Rows from block 2 of the text encoder of a small contrastive image-text model, named by matrix and row number. Rows with one number belong to one neuron. Each number is 500 + 25 x the weight over its row's rms, rounded and kept within 0 to 999. All counts start at 0. Numbers have three digits each.
After each neuron's rows are labels from the 100 texts, of 14848, where the neuron reaches its largest size: "fires on" is the input token at the peak. Only what is clearly more common there than usual is listed. The data: photos with spoken descriptions (Open Images, Localized Narratives).
# gate: MLP gate (text_encoder.blocks.2.mlp.gate.weight, 384x192), inputs 0-191
# fc1: MLP up (text_encoder.blocks.2.mlp.fc1.weight, 384x192), inputs 0-191
# fc2: MLP down (text_encoder.blocks.2.mlp.fc2.weight, 192x384, transposed), outputs 0-191

gate.249:526535508511489446480476506499492472475510530498523490518476458509505490535510522481497553476509504461520459501472490490493525483514479464508514480551523517486462466490484531473464499521509463516521490494478450504515474510528519509485511526520521506499508488483486500462476500469502489501506522529522536497557504472504503514431500514483471504487541532520496499485514543492518447514489536543551500523526461505488466525503495540545534512478522487502531482511452499464499438492473503472494543484497501453494476503540488498514466478497545467517516506514531468480519512503520447448
fc1.249:502522485539509487500493514478481469511512446517486515463509442500514493516505501511473519478496477461497473480491553448509519519542521477547521491553507477436530470480489542473477457494521547486520478505506533565506462504545525454482503496497462503502458492483431513467468509526488533523519516538524499497548508494518502478517497529478491494534564524476476509458502507487498486524484532504481502507507517546471500494498477507493536524473498504522511494469474492487527488483453493495510510493510507459542477513509452521463528467501531489501486491514479479482491496502513520506
fc2.249:560534501520503558490514480555480497493472529525521471503530517500526480510447530483521489518524511469516453503513484501482470471527496480510468531525466528486510498506476470508510473493504526472513475482525461536499489500508497491472509528542527483526498445503502554469471497527479537545542512491491503519514481483503523499480507486510477523486538526514461525496530488515501552480482490500508514495516516519548508474480537490501483525469447517452484515478508511467469494481475486506511474435507500459503551458546479532524501497496518475504547508490508532517539498542468521499
fires on: "on"; "."; "are"; "in"

gate.286:483487450474461516477505508495492525449478500536506525514504481477478526468521514480511526490520515517483489525466489456512484497516540463510507534522462544512542514449490501488487496478519480498489525497482487511468466480531502515454494491452462490531507487512479520463487504534487505503541530535496493491521512460518526555512532512515475550513494481494520464498500513505542554470486475486487464534515513510450506487466517455518539487490523528481546540520497473513473566516515511479546513512526478476487496511488548474502468465497517516490519528529541461527530496485522485485
fc1.286:503455480519483494517499527496504518473499499473502509504508462483495547472518505514566504517492508543483509529488515485473512482482511502479487484525504522495512518511475496507453562455486497533459497466524498513503447467507504484494518466481469525529519498476504516497431507471535481550477484520502521522468459520530502507530494505492503544463479519513480500489527512452460465540503502506556498506507546509526493458520464504472540527522513518534513504459487493477484464449506513461447468456470489506490481491497504505483484493539461486508479485475474493530460493458493450494
fc2.286:527493560501530435514472506493502540510492508520505522493551515524520501491517488473496474474506490504494540498518475459530497497496483493475548456511492511511527482474479445517459542483556522462475508513469502493510490479526524537491496492540460466499528484518474528485555513519470469531498519498531481484529456504494534487510494479508508481482498516489503489555462525536511539503499486507479495499459495495519487445475495496491514434455532487509533497467558501490484497483509483503482489481505494480528512538529522489468508452528505535480511483554461489480532469491518484499
fires on: "on"

gate.53:504530460456516481500532523517517501475505508558508487472535492462480511468491520445510511486500507545473494489432526511485489458500470509495491534497498503503475499496493510470515533502476466482474455504456517473480508532496535496495549500495495506475494507465504513510507517490513523486491531525495454476484503560470482531491506487450514507445513511511515488496530507547476485454478522484501523526495492474496484480524529432474487485502542515508542480471483495509486492470479532550461513563515479481486493540470519529510489489490516521493474507510463493546533444521516512474
fc1.53:511514463472498513523523525491504504421507493482503503495494505464542473497489512450533480457496454524542498509440500500492477503562500529501453512497482498480448489476465487491517526502511468488506501483506509487486530549473480497501552501475494507482485500474521512514462503492512533509500528492496511476458483497510472517457505500456523503438467484441493477552476534514474509476478532536508505540513512491553493515508508465490516510453513525493512477460452527469504494459523535497499525518574508496511504511512517519497479482504497494521522455493489501512494456499505534498
fc2.53:488470499491508495469466544468522486521462518500519530474454483519464519495465489514453496522466495510467514530505475489507508482505517502559538533472491519506513520542416524514489492535525484507487496439472499477494496538471476469475490479522542471532501462508468488483525522505525475515509505497507514537507492498503517533492486499499500531480503505497525478496479535478524508532463534520515520477505463461538552474505468480465480536466492491518486513532487541480487524457504485507466513549543483532464500530489480528495523519520455494498500517505523471495489541551512517474
fires on: "on"

gate.137:531507518505486471503477501529458499491478530542481447512441490543559492492541535531468477500513520499505514538487475493442520508514523497473522502474479486526462513484523483523510466511502525515504498502486506525541482481464494504541503496491473515481512441484515476520522504494477523525509503529504477518504513543501527490492507528481485528469498495536537486494518498490491519511506479531532490529539514501476501522522547520545516493456538518517504508565510474505506542495464521499465485478507506491490486508518440536545519484475502564497528523496483540513461519443481492455
fc1.137:487464485520508483500488506534492461498505486474483486496540490549548484504470499525515501530511494473481478526479506484504497532531472494520517487501485466472514510517496511473493472484518479502498529503545527513481466518500511482511459522489493496478452467521544449506518506474517442457472509472559482536556496467507498471527521480487478510474516485526577466492541436498490459495515506525493494528480555491507498513508472468497510517515485475480473547553500514546476497466512503508509471474532488489503509562469502501508466489482480519449490470523505478523531473509510512490
fc2.137:482482491473482500529455492502487489509522470477471473549528491487516470522497519515530494483496536514529507503499483498518491524519496543543506504511450534513492474470510507465566494520527475488523504504504507463483496512490513555518538483483476504475479506504541488538527533523529488467531507465535518527509513516483483473544465433514460522526468478503449509471525477474522491479452507495482532496482493459506525513516482490495481523533490471517446563544513511529527530517528553465466481506543484486498518552489509498479534529483530500480511474522489513519497487488520487498
fires on: "the"; "is"

gate.72:503519461473492478492503464453489481503431477492489463548500550499482502567483476506550471519514453485495485437513500459471508486483505482502466515484558521480484508517527494459485495538485521481499502489520496544498487513524539524513511483502531496507512498516520503526510524491544526515525527517528492527539513538499531533486527526462519495510502516502483504497461488480468570533495553469508483488457488521457500503494509497503523496508468509487502566488443500518504540527529454482495487492500532503521506495515535502505517489542513523522507500472498496527509481456511526499
fc1.72:524473539491487556455511504554504491455523515486503507474496456511518519502500487501543524526474521447567520522489508443507481477488535476527493522533496507544556510526484501535532488479503480510490473510509490489511514514483447509506471530479516525517525492475480492469523495484513460477515515495509507479477486495459503479513528542481498517437522440470480453479496518527481526473517459483470496487527485480489524521494509506508489507486492488507484475529551509519488487488509504536553480492535522520515492505517513473479474522476493497577452495520521500507501468543484523505
fc2.72:530505563482502493525513475486445532480470485501468460479505461543484504430487525498512482478516475521480473521536522488483456527476512490476517536514490533470462531526516494500519511503460459528488557501484517438513542572476511504509461457505507479484481464467427516486523508471481495493511517509488477523501522525535517498510472539522487512503503517463549501500516519512497507497482516519498492486493542465488467517503463518496474523515487525513492519506524524464483509482490515490495524509513462502470471546454499515519488534480478492525516508472485503484505496471542522491
fires on: "the"; "there"; "is"; "on"

gate.20:526501515491493529466498523484513490445477512523500479504477498461512543562498505508492449447542521468469553504502492485476496519454490541502485506467497470505466540504497476514529483508507515466436505508495561521515469511493493496533444474486470514517507438478520514523519481533522518504484542466487521458497508525496525529504500505493434541487506517478510495495486489524476525488487528516506499496515478537544510503485486525528496505514525514534502524498484520528509521522494451529543528532513493481491494535526529471440505489507486549489509492505465502499468518499527504458
fc1.20:475530576500491535487505474501492510509516489488526485472499503484509492473509514496494493510455513436480476492510483512529468502521534476479554484491487533481484521500502519508533469480498502545515480533471466450504480540527491498521500481478492505504501508504480531493473537482507482492477483495505497492495491475454501471471490454484497491535488510479477527528553491502521519496480421476520504485477444500522519496436534495496486506521471464483523481522455493500501485495535501466492513506502483515509548476525462535478484468429450444540494521532493495489467473516482509530
fc2.20:510478567474539531520507491538477509436496473446535497510565494528507474499527482465492502486513543478499505495522486504527510454523491472491499489504504494510521453447460461510524516501507479487519505490473496512526507540512468511440481508570517496497513490548482462524537510518482495498519507472470474522499511511486511487472495504489503585515461518511517527462513477485496497503453471476505512479512469480493477501503526435467477495458515506505489474498492494482521520495477526508461505482482520509502515488499508512458550497508529520456539526533487496495502494477499525477
fires on: "<end>"; "the"

gate.229:525451484484523456473518487468514549542504475499479491478525496536519471522494511509538465516483509500478495482523499536503432450521503523502448482470506517544500475491489515541507453535491506494483495526517516508458494478508484475469505499458498474516543507503470494489495498495478521478516532540493489510505463474553506504506456492489475515491483470481459507489499513500528514517483473535505496535495475467479537484502509520462494500533503509458512458466510456516547524503468525504484486475442524443516520527526518515524494519427497511509474486484523457490459486477489529498
fc1.229:469572477539495495498493503525534479498506477517521529522492506470476517550462501482506500484518544574529518545481472501523485479485509508510571491480524547522514541514492469514531552469555567520506495531504524546485551493479518551469488480581466528487476522527529466506502530509512502530498515498497513524532467476517497492493500494516489491496512497494532481524496488511484512491517522478513504448526481480495513493490487476491495498469519526535497520487488493520446502483515471525484452522523495499484536493469498521520499476483496489506491512483523508534493497538492481501
fc2.229:525462469526470528482509516491519460484500470509479519536528478503507525499505520487469470503558515500497503512488500517532478484552463472482514479536452488508507494494513529483488399502518502525481464517504516507480471487469529527469483499500518494505498497517496542499516467491505458542494547465521522553502493489493525498499482486525462520493477492486490520488506556509556492494489545515522491530503485528498530469514549522508499526504497559531529481495473514501534487529477481451501475506537519532500499535477481470487547500496472452528525470463495506536481468493510529508
fires on: "the"; "and"; "there"; "we"

gate.216:528479480514505544469520512552473544517511540479487504551523526479487507485518514522495503454534456522488486489480500521494514539508506515513482495496502483541498487511514485516472517532483531507503539536545518506449497508491517462490480501497511508473496511502483529490506461509520578476518484480527505468484501506470481523471500486557468476498494470512475512509479521469466507512508496531501491488515502555524465477521472460498465530489530504480502512509542472527534531512534494450519492573524501464540505537442507475544540496500513476502493483509470501472455476537516499506
fc1.216:497541503434520514486480474518467525500477489489522504498494539448526481512506475465478494483482490496443525503515474483474473504486468457508537517495522465506511535507467478494491551485493488496493510466490524559533490482536519511531511487523488520503487494535513470497548481549471471569500545494486559543473474502471534515525481505494468544493491479527498484503489478538502475493507495513430501504504519493525527495499499530477529525484476490471516466506443474512500478531480479530489504489518506502468484498485503518506502468472496526471427522510500497538490517467488509469
fc2.216:484534453497523479417492532497486500494534467534507499471511498506469450512528535485522455505491530493472493504496472526501450520481511482499522439510498476484495469510492499512526461540518457513474494537474511490488508469483505499457514542511505503543512527523478527539495510509517494555487479495489513490496492503495475532490468484507524481510517515512498540490510525503500480548468520506490433478509553473503504522495544517483501531486490545536533522463451474509515494550479470507485483501514488507542481514436504495453518544534500528502481489476529489525514520510493518502
fires on: "the"

gate.12:533509498514482538498538505524513502509510506490493509523478486519487489481514472517473500481500515479492482491504501506483479486508463496537460519520521491484501517492508487509599516478506517534512492472514499499474536520493459475472452500522478503499513464490511505508510528506483437459451480537465511540521490519473497468464475448487505454519475462495472494537532507483504516507536498510554461502481481509416490512490514543524479559528474515513494485470441541504508504497515466478486513500478533482502499522504520477548529512495479503487494517518517524472475532486521436508
fc1.12:522508524504529520497516535487494493505511540525547538508534491493500533490493503508450515489518536534514551524518519542538523470455504514507439529501465469506477509494492491494483509510442480511503508511510497525507512517480556476478452527511489489482513505495527528563521467546500445518532519449538529468522541469474500476515528494514516460496557484504488520500486495499490442476506498536494494504526493501494494523513478533536524489479490472480543524484468502509465472494461504497489534525476507533512509515505520526518545480497480493487548479487462537524518489540500477496
fc2.12:506466499506518510513540493498458469537521504468522498494507519535536486519486493481465457500474491494487478517537468563484469492463536497419510497475489513511478493520489485490537490531489530478548469509502489490471465499510500439476532543510539503487533473486503494507510516467535478475504510523491529535461516499479509513495505472528535489566521498539505521464493536475517469469508519493491504496556457523518511527463476511512516494454499486521466478467485527496506509529494545486548485489513480475488538518512511516468523511515473472512533473526463496472470477484463488499
fires on: "the"; "is"

gate.30:507540461490461473526534478491574507510518491442453482542493487496522466522551515488510505500496531482509517527522541519510505481498477497508536566476484514488498494458558495507520477493519468486485488436531490516513503508516473533502505472524488504513485464461496543505493495499495484491499461480452456522511548522481505454481483500509471500483486444511510494457543466476459532519515502486511463494477492478511491489468511513487489552511518511518496480503512484514503497498495490481492483502512566543513498514526503513450518530497479529548485530513463459517507522489483500492
fc1.30:478498474491466529495501495425534498483504471495487492470464510521543490506499544549515509501542531508495515519493499518481512493500519480524507535487491522495488502470468492475467500494458533489452500455469481488475469429487471507521503495503492515461431530529516454496473515546452471500489512498477505476529472458462489489510539498459472459538490453475520527496454479485523527493516508494483493515506493495470498479483500491492484441539478535477498494490508501496519517522507531492501486506468462489517515534507500527526473554488474531505532539465549481503477486482515493504
fc2.30:485475458491497454485485447452500523483512491480493497525527478475486496505465510496501505498482520519494474447482485488482484485518493470509465447519517516519506497495518503518504501533523503495534477486468486516529455549468513504471505514533498521499489481466519441529481462473514527474547488536525499479494508504484509517464483515502522489531487470485499528478495543512482512473441493419541497501471508490478532461509512506498485479547504497523494503488516472495480535524541543509579534512476510501462494528462513491536489471531460489487514474497480485450537473495529484505
fires on: "<end>"