From a checkpoint of a small contrastive image-text model.
Model: 4.99M parameters, 64-pixel images, encoder arch mobilenet_v2, encoder norm batchnorm, encoder activation hardswish, encoder depths [3, 3, 3, 3], encoder widths [24, 48, 96, 192], text encoder width 192, text encoder norm rmsnorm, text encoder activation geglu.
Training: soap at rate 0.0035, 5300 steps.
Data: trained on photos with spoken descriptions (Open Images, Localized Narratives), 50862 training examples, 26.7 epochs.
Rows from block 6 of the image encoder of a small contrastive image-text model, named by matrix and row number. Rows with one number belong to one channel. Each number is 128 + 24 x the weight over its row's rms, rounded and kept within 0 to 255. All counts start at 0. Numbers have three digits each.
After each channel's rows are labels from the 100 images, of 14848, where the channel reaches its highest value: "responds to" is what is common among them; "colour at peak" is the nearest of a few named colours to the mean colour under the peak. Only what is clearly more common there than usual is listed. The data: photos with spoken descriptions (Open Images, Localized Narratives). In brackets: how many of the 100, against the usual share in percent.
# convs0: expand pointwise conv (encoder.blocks.6.convs.0.weight, 144x48x1x1), inputs 0-47
# convs1: depthwise 3x3 conv, stride 2 (encoder.blocks.6.convs.1.weight, 144x1x3x3, trained with AdamW), a 3x3 kernel
# convs2: project pointwise conv (encoder.blocks.6.convs.2.weight, 96x144x1x1, transposed), outputs 0-95

convs0.126:142124102147106132139088105122109075118139081128119093143169092110119173132123123153092119117097159151111105103134134117105127106101080152123113
convs1.126:100096122120092107126094107
convs2.126:119110141103121122178123087121095090135087112121139146093135137110119135183170175132129159208110150131124146098095145149139126123140135146141130146149115101131105170166096157092146163136162115129098119096108107139119130105102129130131125105171114157142152141124125162100153121135098119119
responds to: text has "water" (28 vs 8.1)
colour at peak: black (39 vs 13.5)

convs0.6:158135122083102113131161111163175133169159130129096121137131139139113113135111121126152100093164108065120146133157134115087115146128152138139164
convs1.6:135155138145162155139160159
convs2.6:155162102129099125118104109097119104165147114153145120136151114118124092097090096105122130165136123144100107158140119113077099146162130107114138142132148161127100134107113167104158134149173170124182150122122146151126101167129143110156148080097084102125085138143141145113118149144106163138
responds to: text has "trees" (89 vs 27); text has "sky" (76 vs 24.3); text has "grass" (26 vs 9.9)
colour at peak: brown (67 vs 31.7)

convs0.36:141128109164093122159125161144155082158101143138131161130108161133125135133163164133118147099081109173124149141142145090143142110161107166127141
convs1.36:122127144098141183125148149
convs2.36:133122132159162129125128172154153101133100103153145157097111110149108165121156101091173137142136137153159179101093096110144153126134106099156124096109112119125093146119160115121117171139088128128127164125133099103131106118096150144137130140123109125097109202171113107166130133098112116122
responds to: text has "sky" (76 vs 24.3); text has "water" (28 vs 8.1)
colour at peak: cyan (40 vs 1.1)

convs0.90:135147128153107110086141083122136138143109163096135103130146112123069119136119105134146090072101124137147108123107125098143099098132079159137123
convs1.90:124112120110088094108101104
convs2.90:128127136126101074124111125099099117183154108109110121133135158146117098134044156124152107098154160092152148111151142150152142155148113130108085121120132081102147169107091148098110090153129115083130139168135104097112126122113122160145115139158113112135126136110142130119141146120110091122
responds to: text has "sky" (50 vs 24.3)
colour at peak: blue (33 vs 0.8)

convs0.25:162137111129165103116149125109141124134132137111140170085098167089146098132088121117160114084118163090146176128122142148136136142119131148143166
convs1.25:114148159116159173147123139
convs2.25:099115122122091106140137101138112072122115078106114120123163137101169129174124107145178157110087109130084122151171136116098128109141090174098107113107106131153104099148119141097149118148107150099111128129167130150115158147104163094121125094138109124159160164136126124117110106145124098129
responds to: text has "trees" (75 vs 27); text has "sky" (64 vs 24.3); text has "road" (26 vs 8); text has "grass" (26 vs 9.9)
colour at peak: brown (68 vs 31.7)

convs0.75:170107123161124127103156092161121144126124103111134166137138129096123098143131127131174139099109126111153192121123133147112157172113133172095138
convs1.75:127123127155164146140169159
convs2.75:146108117141132178116116103105112165142116124117098106161166137125106108171142099131079145145107161108076137139107122092141097137132126164136110084122087137153101119122083130142130086108150164109105081123136144112111126132162139113128132174133119119143110084141115158167114091164105119123
responds to: text has "trees" (70 vs 27); text has "plants" (32 vs 10); text has "grass" (26 vs 9.9)
colour at peak: brown (61 vs 31.7)

convs0.124:112168130140141117095136147141139148132092083112124158095129123144116144103141183116106152106107141116143093172125114137114138093197138138150114
convs1.124:117092125116105107113093093
convs2.124:148149146139153140120123155167140085121162123098085185093084139126124110147124127128120088158121122139147083125104161158112136133139116116153132112092111182138140136151129099132082161129152150152135134143092135157143103147165125154124109130142134095176144157146152106154160130179115108136
responds to: text has "dark" (28 vs 2)
colour at peak: black (74 vs 13.5)

convs0.33:162146134121177136124131117135131109147112160059108132081149139139152131144123086118159110125143117146164121090142105113144116169131080116119144
convs1.33:150127146130154151158169105
convs2.33:132128117156118151111115156157119146123117133109181178130140171148149103190135116135146116157121155130127094096079140098115160118141127122078145101093130138126139144129165184090167086124105145118139103116123128141112124126118129091133101127147135127149175133138108146123146161124160122184
responds to: text has "trees" (54 vs 27); text has "grass" (32 vs 9.9); text has "plants" (32 vs 10)
colour at peak: brown (74 vs 31.7)

convs0.18:127098159157156151102094123141165121105156113120112150128135133124127090104136106118084083117086094106102101123132099153090148120108132143090100
convs1.18:128156161148164158129155129
convs2.18:102128114139137159120148168160121121134153100103123160127120156158114089102136145089139112068120178109131122142117117128132099138120127143114101094138137114154182120173136156096125092137095144169099132167125109120118069152102127101101151100144091115149137130132136120151151106142094168107
responds to: text has "people" (73 vs 21.6); text has "standing" (54 vs 23.2); text has "sitting" (35 vs 14.8); text has "group" (26 vs 6.5)
colour at peak: brown (63 vs 31.7)

convs0.135:159143135133161133105106132134144131161114075124162112136143140127174143106129131119133149146108141100134140118163092119162094112109122152047126
convs1.135:149145139158168140116155157
convs2.135:134106134109171097121130135097160147126134168144092113182094148161116162120113129130130136143113154118144122117151096137106136109145125124088130117102129144116098089130126122123088071151131160112100124105137094115131139155144096105119075074159165111137152105161102146121103097102096153159
responds to: text has "flowers" (27 vs 3.1)
colour at peak: pink (34 vs 9.2)

convs0.17:152137118109149148105137146119138142173147112156136123118095147146133134082128125070126111126042142129151130181145142137123121121138111148119154
convs1.17:127124130106089114109086099
convs2.17:142144147115160140120115124135122137131127161144080145142094157140162108164140130127106149128183121144162126144127117074110100129143160159132111160099137069089139106113107106163126132121101137133154153104100123171110128137124128131149069110087118123126124122093153132112197131162154151135
responds to: text has "red" (33 vs 3.8)
colour at peak: red (32 vs 0.4)

convs0.58:142147178174108127099095156143159097157146121134078118121182109121086119101132142134116106137114126120140147118169116124090125115145155098117117
convs1.58:137139149106137165084121155
convs2.58:137138130116088117126153119135132085120145148097136069122087097118110123129107122134114107140127137111163125152129216157108138159138148101092132137153129099072137103105142157144121131174124137178113142135112148117100105097170098142087124101135157126148136105132144166112148132125107140106
responds to: text has "wall" (43 vs 20.4); text has "table" (32 vs 13)
colour at peak: grey (62 vs 35.2)