config = dict(
    loss='sigmoid',
    encoder_norm='batchnorm',
    encoder_activation='hardswish',
    text_encoder_width=192,
    text_encoder_norm_position='pre',
    text_encoder_activation='geglu',
    text_encoder_mlp_ratio=2,
    text_encoder_fused_qkv=False,
    text_encoder_parallel_block=False,
    shampoo_beta=0.95,
    batch_size=256,
    lr_schedule='wsd',
    decay_fraction=0.2,
    final_lr_fraction=0,
    adamw_weight_decay_other_params=0.01,
)
Rows from block 6 of the image encoder of a small contrastive image-text model, named by matrix and row number. Rows with one number belong to one channel. Each number is 500 + 25 x the weight over its row's rms, rounded and kept within 0 to 999. All counts start at 0. Numbers have three digits each.
After each channel's rows are labels from the 100 images, of 14848, where the channel reaches its highest value: "responds to" is what is common among them. Only what is clearly more common there than usual is listed. The data: photos with spoken descriptions (Open Images, Localized Narratives).
# convs0: expand pointwise conv (encoder.blocks.6.convs.0.weight, 144x48x1x1), inputs 0-47
# convs1: depthwise 3x3 conv, stride 2 (encoder.blocks.6.convs.1.weight, 144x1x3x3, trained with AdamW), a 3x3 kernel
# convs2: project pointwise conv (encoder.blocks.6.convs.2.weight, 96x144x1x1, transposed), outputs 0-95

convs0.7:495486496518515469495486455514512435500507506471468524497475523519499476474475539499529474516516500430545496472516502502514503534500457491502524
convs1.7:527527461519518492472519527
convs2.7:503471481559466538520468500509507469479449491488501497450550538451513483523509469483504525489490518481460502511439484503488472479508482514486493518485504487513450495495475520490514484457473558441488491462504511523504476479511524482516520499534506492537541493488493470508485511490522514484
responds to: text has "plants"

convs0.0:495494506525496512519507487497555475526484493498516514445523502508516520516483513497492540532474511512493470541491463470488507453476499500494417
convs1.0:507535519524549526499502520
convs2.0:499551497528502443464506509501478480496516523473484469510478494577470495488492449511519512504544518510533490487508491485481545454498522540476471505501541490507511493533500499505473505494494483516541488512508545480493485511521520501479477518534504518476473478537455491485454503542502446507
responds to: text has "blue"

convs0.40:518477525541516487461493476485492450471505477531491507504531536486458482501456515495512509474534518523434464497505529508482479460514486508497505
convs1.40:478472500484459479480467477
convs2.40:552498493483518499536520502498520486468491505537472508463534487482571445473469550528537508512474521526530480520501485497495506527528499481492496526475505533451497538529542512495502486510518477456510493486515477474501513512473504509466556473542523512512483502476499518457491468488505499520
responds to: text has "sky"; text has "trees"; text has "clouds"

convs0.20:504466535490502505475477507493522535499487478525444533503554492461491490510478502507475531506540492554492533515544486516511508542484519477517517
convs1.20:481475502509492443519524517
convs2.20:518535504497447498458486496481527513507487538463498460528496483506494485504469498537521482528512512496530462510530514511478515467503469504487548521469521503517461458488488477582519477511477537467487500460499524520506461469547518488478493529538497530512475480489488491520481497525517490462
responds to: text has "standing"

convs0.53:480506518503485513499507533476473488534491493525510482532495497524516500496499518554492501516445502547466450489497497435529501548508511470474481
convs1.53:519519517518546521491536518
convs2.53:471512500509495496489460487483467419466569503497514549487517533519462526532483443563510490476514538469471492512500502497482475499505457480453499516471481499470529490494489483517498494530505526490503520486476525484513474510507518482489499515515502490513469484523503515491534531551496496531
responds to: text has "sky"

convs0.119:473536518486479438544510476475526483489502508467498509482493496488511510507513508486570441502464510494546512487502486523523506518458478499506482
convs1.119:499511510515540532511534537
convs2.119:481494472510486542492482502556494493506505544500518536478481475527485475518511459491494477505541496491525471504485482480483512477483507508476527491507492499468500445536541537470534452487488489515508469515508489518474500419513501513506561525510524514501511484477530518473462453477462497496
responds to: text has "trees"; text has "grass"

convs0.62:472513494491514521467452474516505548480484500455509516503469438495518488511519478478530481531482508521501449499534522462499499478474480513501536
convs1.62:478481509447487518481502533
convs2.62:469497499504520484541510493549522491533483484521438501481461496552467516547490465486508463513524465473512521528483528487516481466495518513499520525496518523516550500468515517490520508490523486518514477512522529472517562529491500437484523488476513503471479532474502446505505503490517473485
responds to: text has "grass"

convs0.67:532496519503513469496525548495497478490463498514511572463501500505483529493440453515512487531499500482509547481515504533497500496536488494532482
convs1.67:484481488481461479491470460
convs2.67:527531493501513506533518499517516531535501544511459526500480514474524474471498520509499508509467516457493481519498481552495534507547527485508486489511564535496473534531517495463495510488458462474555492485541515501497556542516521525491494536485498456516521490476489498461489498500487529481
responds to: text has "sky"

convs0.37:513489549494504540473499549515477480504477538504560497495520495514524469518571507471537489467506507504498511520522491519471498504457486491507510
convs1.37:490511504508537535512537534
convs2.37:500506485533527503510515499462475492477507476519501535537510460472493501505481470579505522547499509505519511484481484534532493490518519562517519524531488507468479473519505538509528494457512503511471524517479513489558528480511500483544493499465529475525484480507470501515542496526465454483
responds to: text has "grass"

convs0.11:553493483461489509533493507537505487525511508525520539519506479489475504549522518532493515470477515533523523528500488525485513493503429504455500
convs1.11:480515527508544528496472473
convs2.11:505483499483455507483480411475494498487490487506529515491522509510479515535471522478515481517509530528513476567532491477492498533534517441505534460488533491474493483501526526502511492510444504477507508448520492501503474497477536542479526522489526494527502513517492473465519500487481534528
responds to: text has "sky"; text has "grass"

convs0.76:503477502540488503473456541522531494526472531475469496515500481457480482497475537542522501513471479490520529515504509480527565479493503527483478
convs1.76:485493515508540533509540525
convs2.76:510521516496491503483594489472531466487476483478493488454536500518494522493522520506466472484524522520461474502474495490510466494529491507488511499525507494429480533489505530481481502480470492495492517473494537539480519461513507562509512446474475511505464486480500516535475470480483497503
responds to: text has "standing"; text has "people"; text has "holding"; text has "wall"

convs0.60:540506490486510523473547505496501533463498499540470482492492472504551443499482537469510501456504478504499515513488493515474486478513436502472500
convs1.60:499518519517540531511533530
convs2.60:498531510489512524514455496507472504491514509556527474496483535525518512466506531526447507500499493465455477492453464512462488508534481485520523503540512505554484518472501530502468519546545537466533505513491515514497492516504540470514485487498497445492488492508509516473530539520501453488
responds to: text has "sky"; text has "trees"

convs0.73:499481497447505470484479495481463532496443495532535478497529501452502524536544463514489502540517512526541514502489516497510506495520494481457500
convs1.73:491493489487454467484471469
convs2.73:499513494533504508542483505512481530490513519517520489463481478503511487486490521525531524502469502500530536451508501448450512521538539475461533516536524530515553525524478497524486517483481462519495528515497507476483471493472504497496498496512505454504527576544494465524528499528481534489
responds to: text has "water"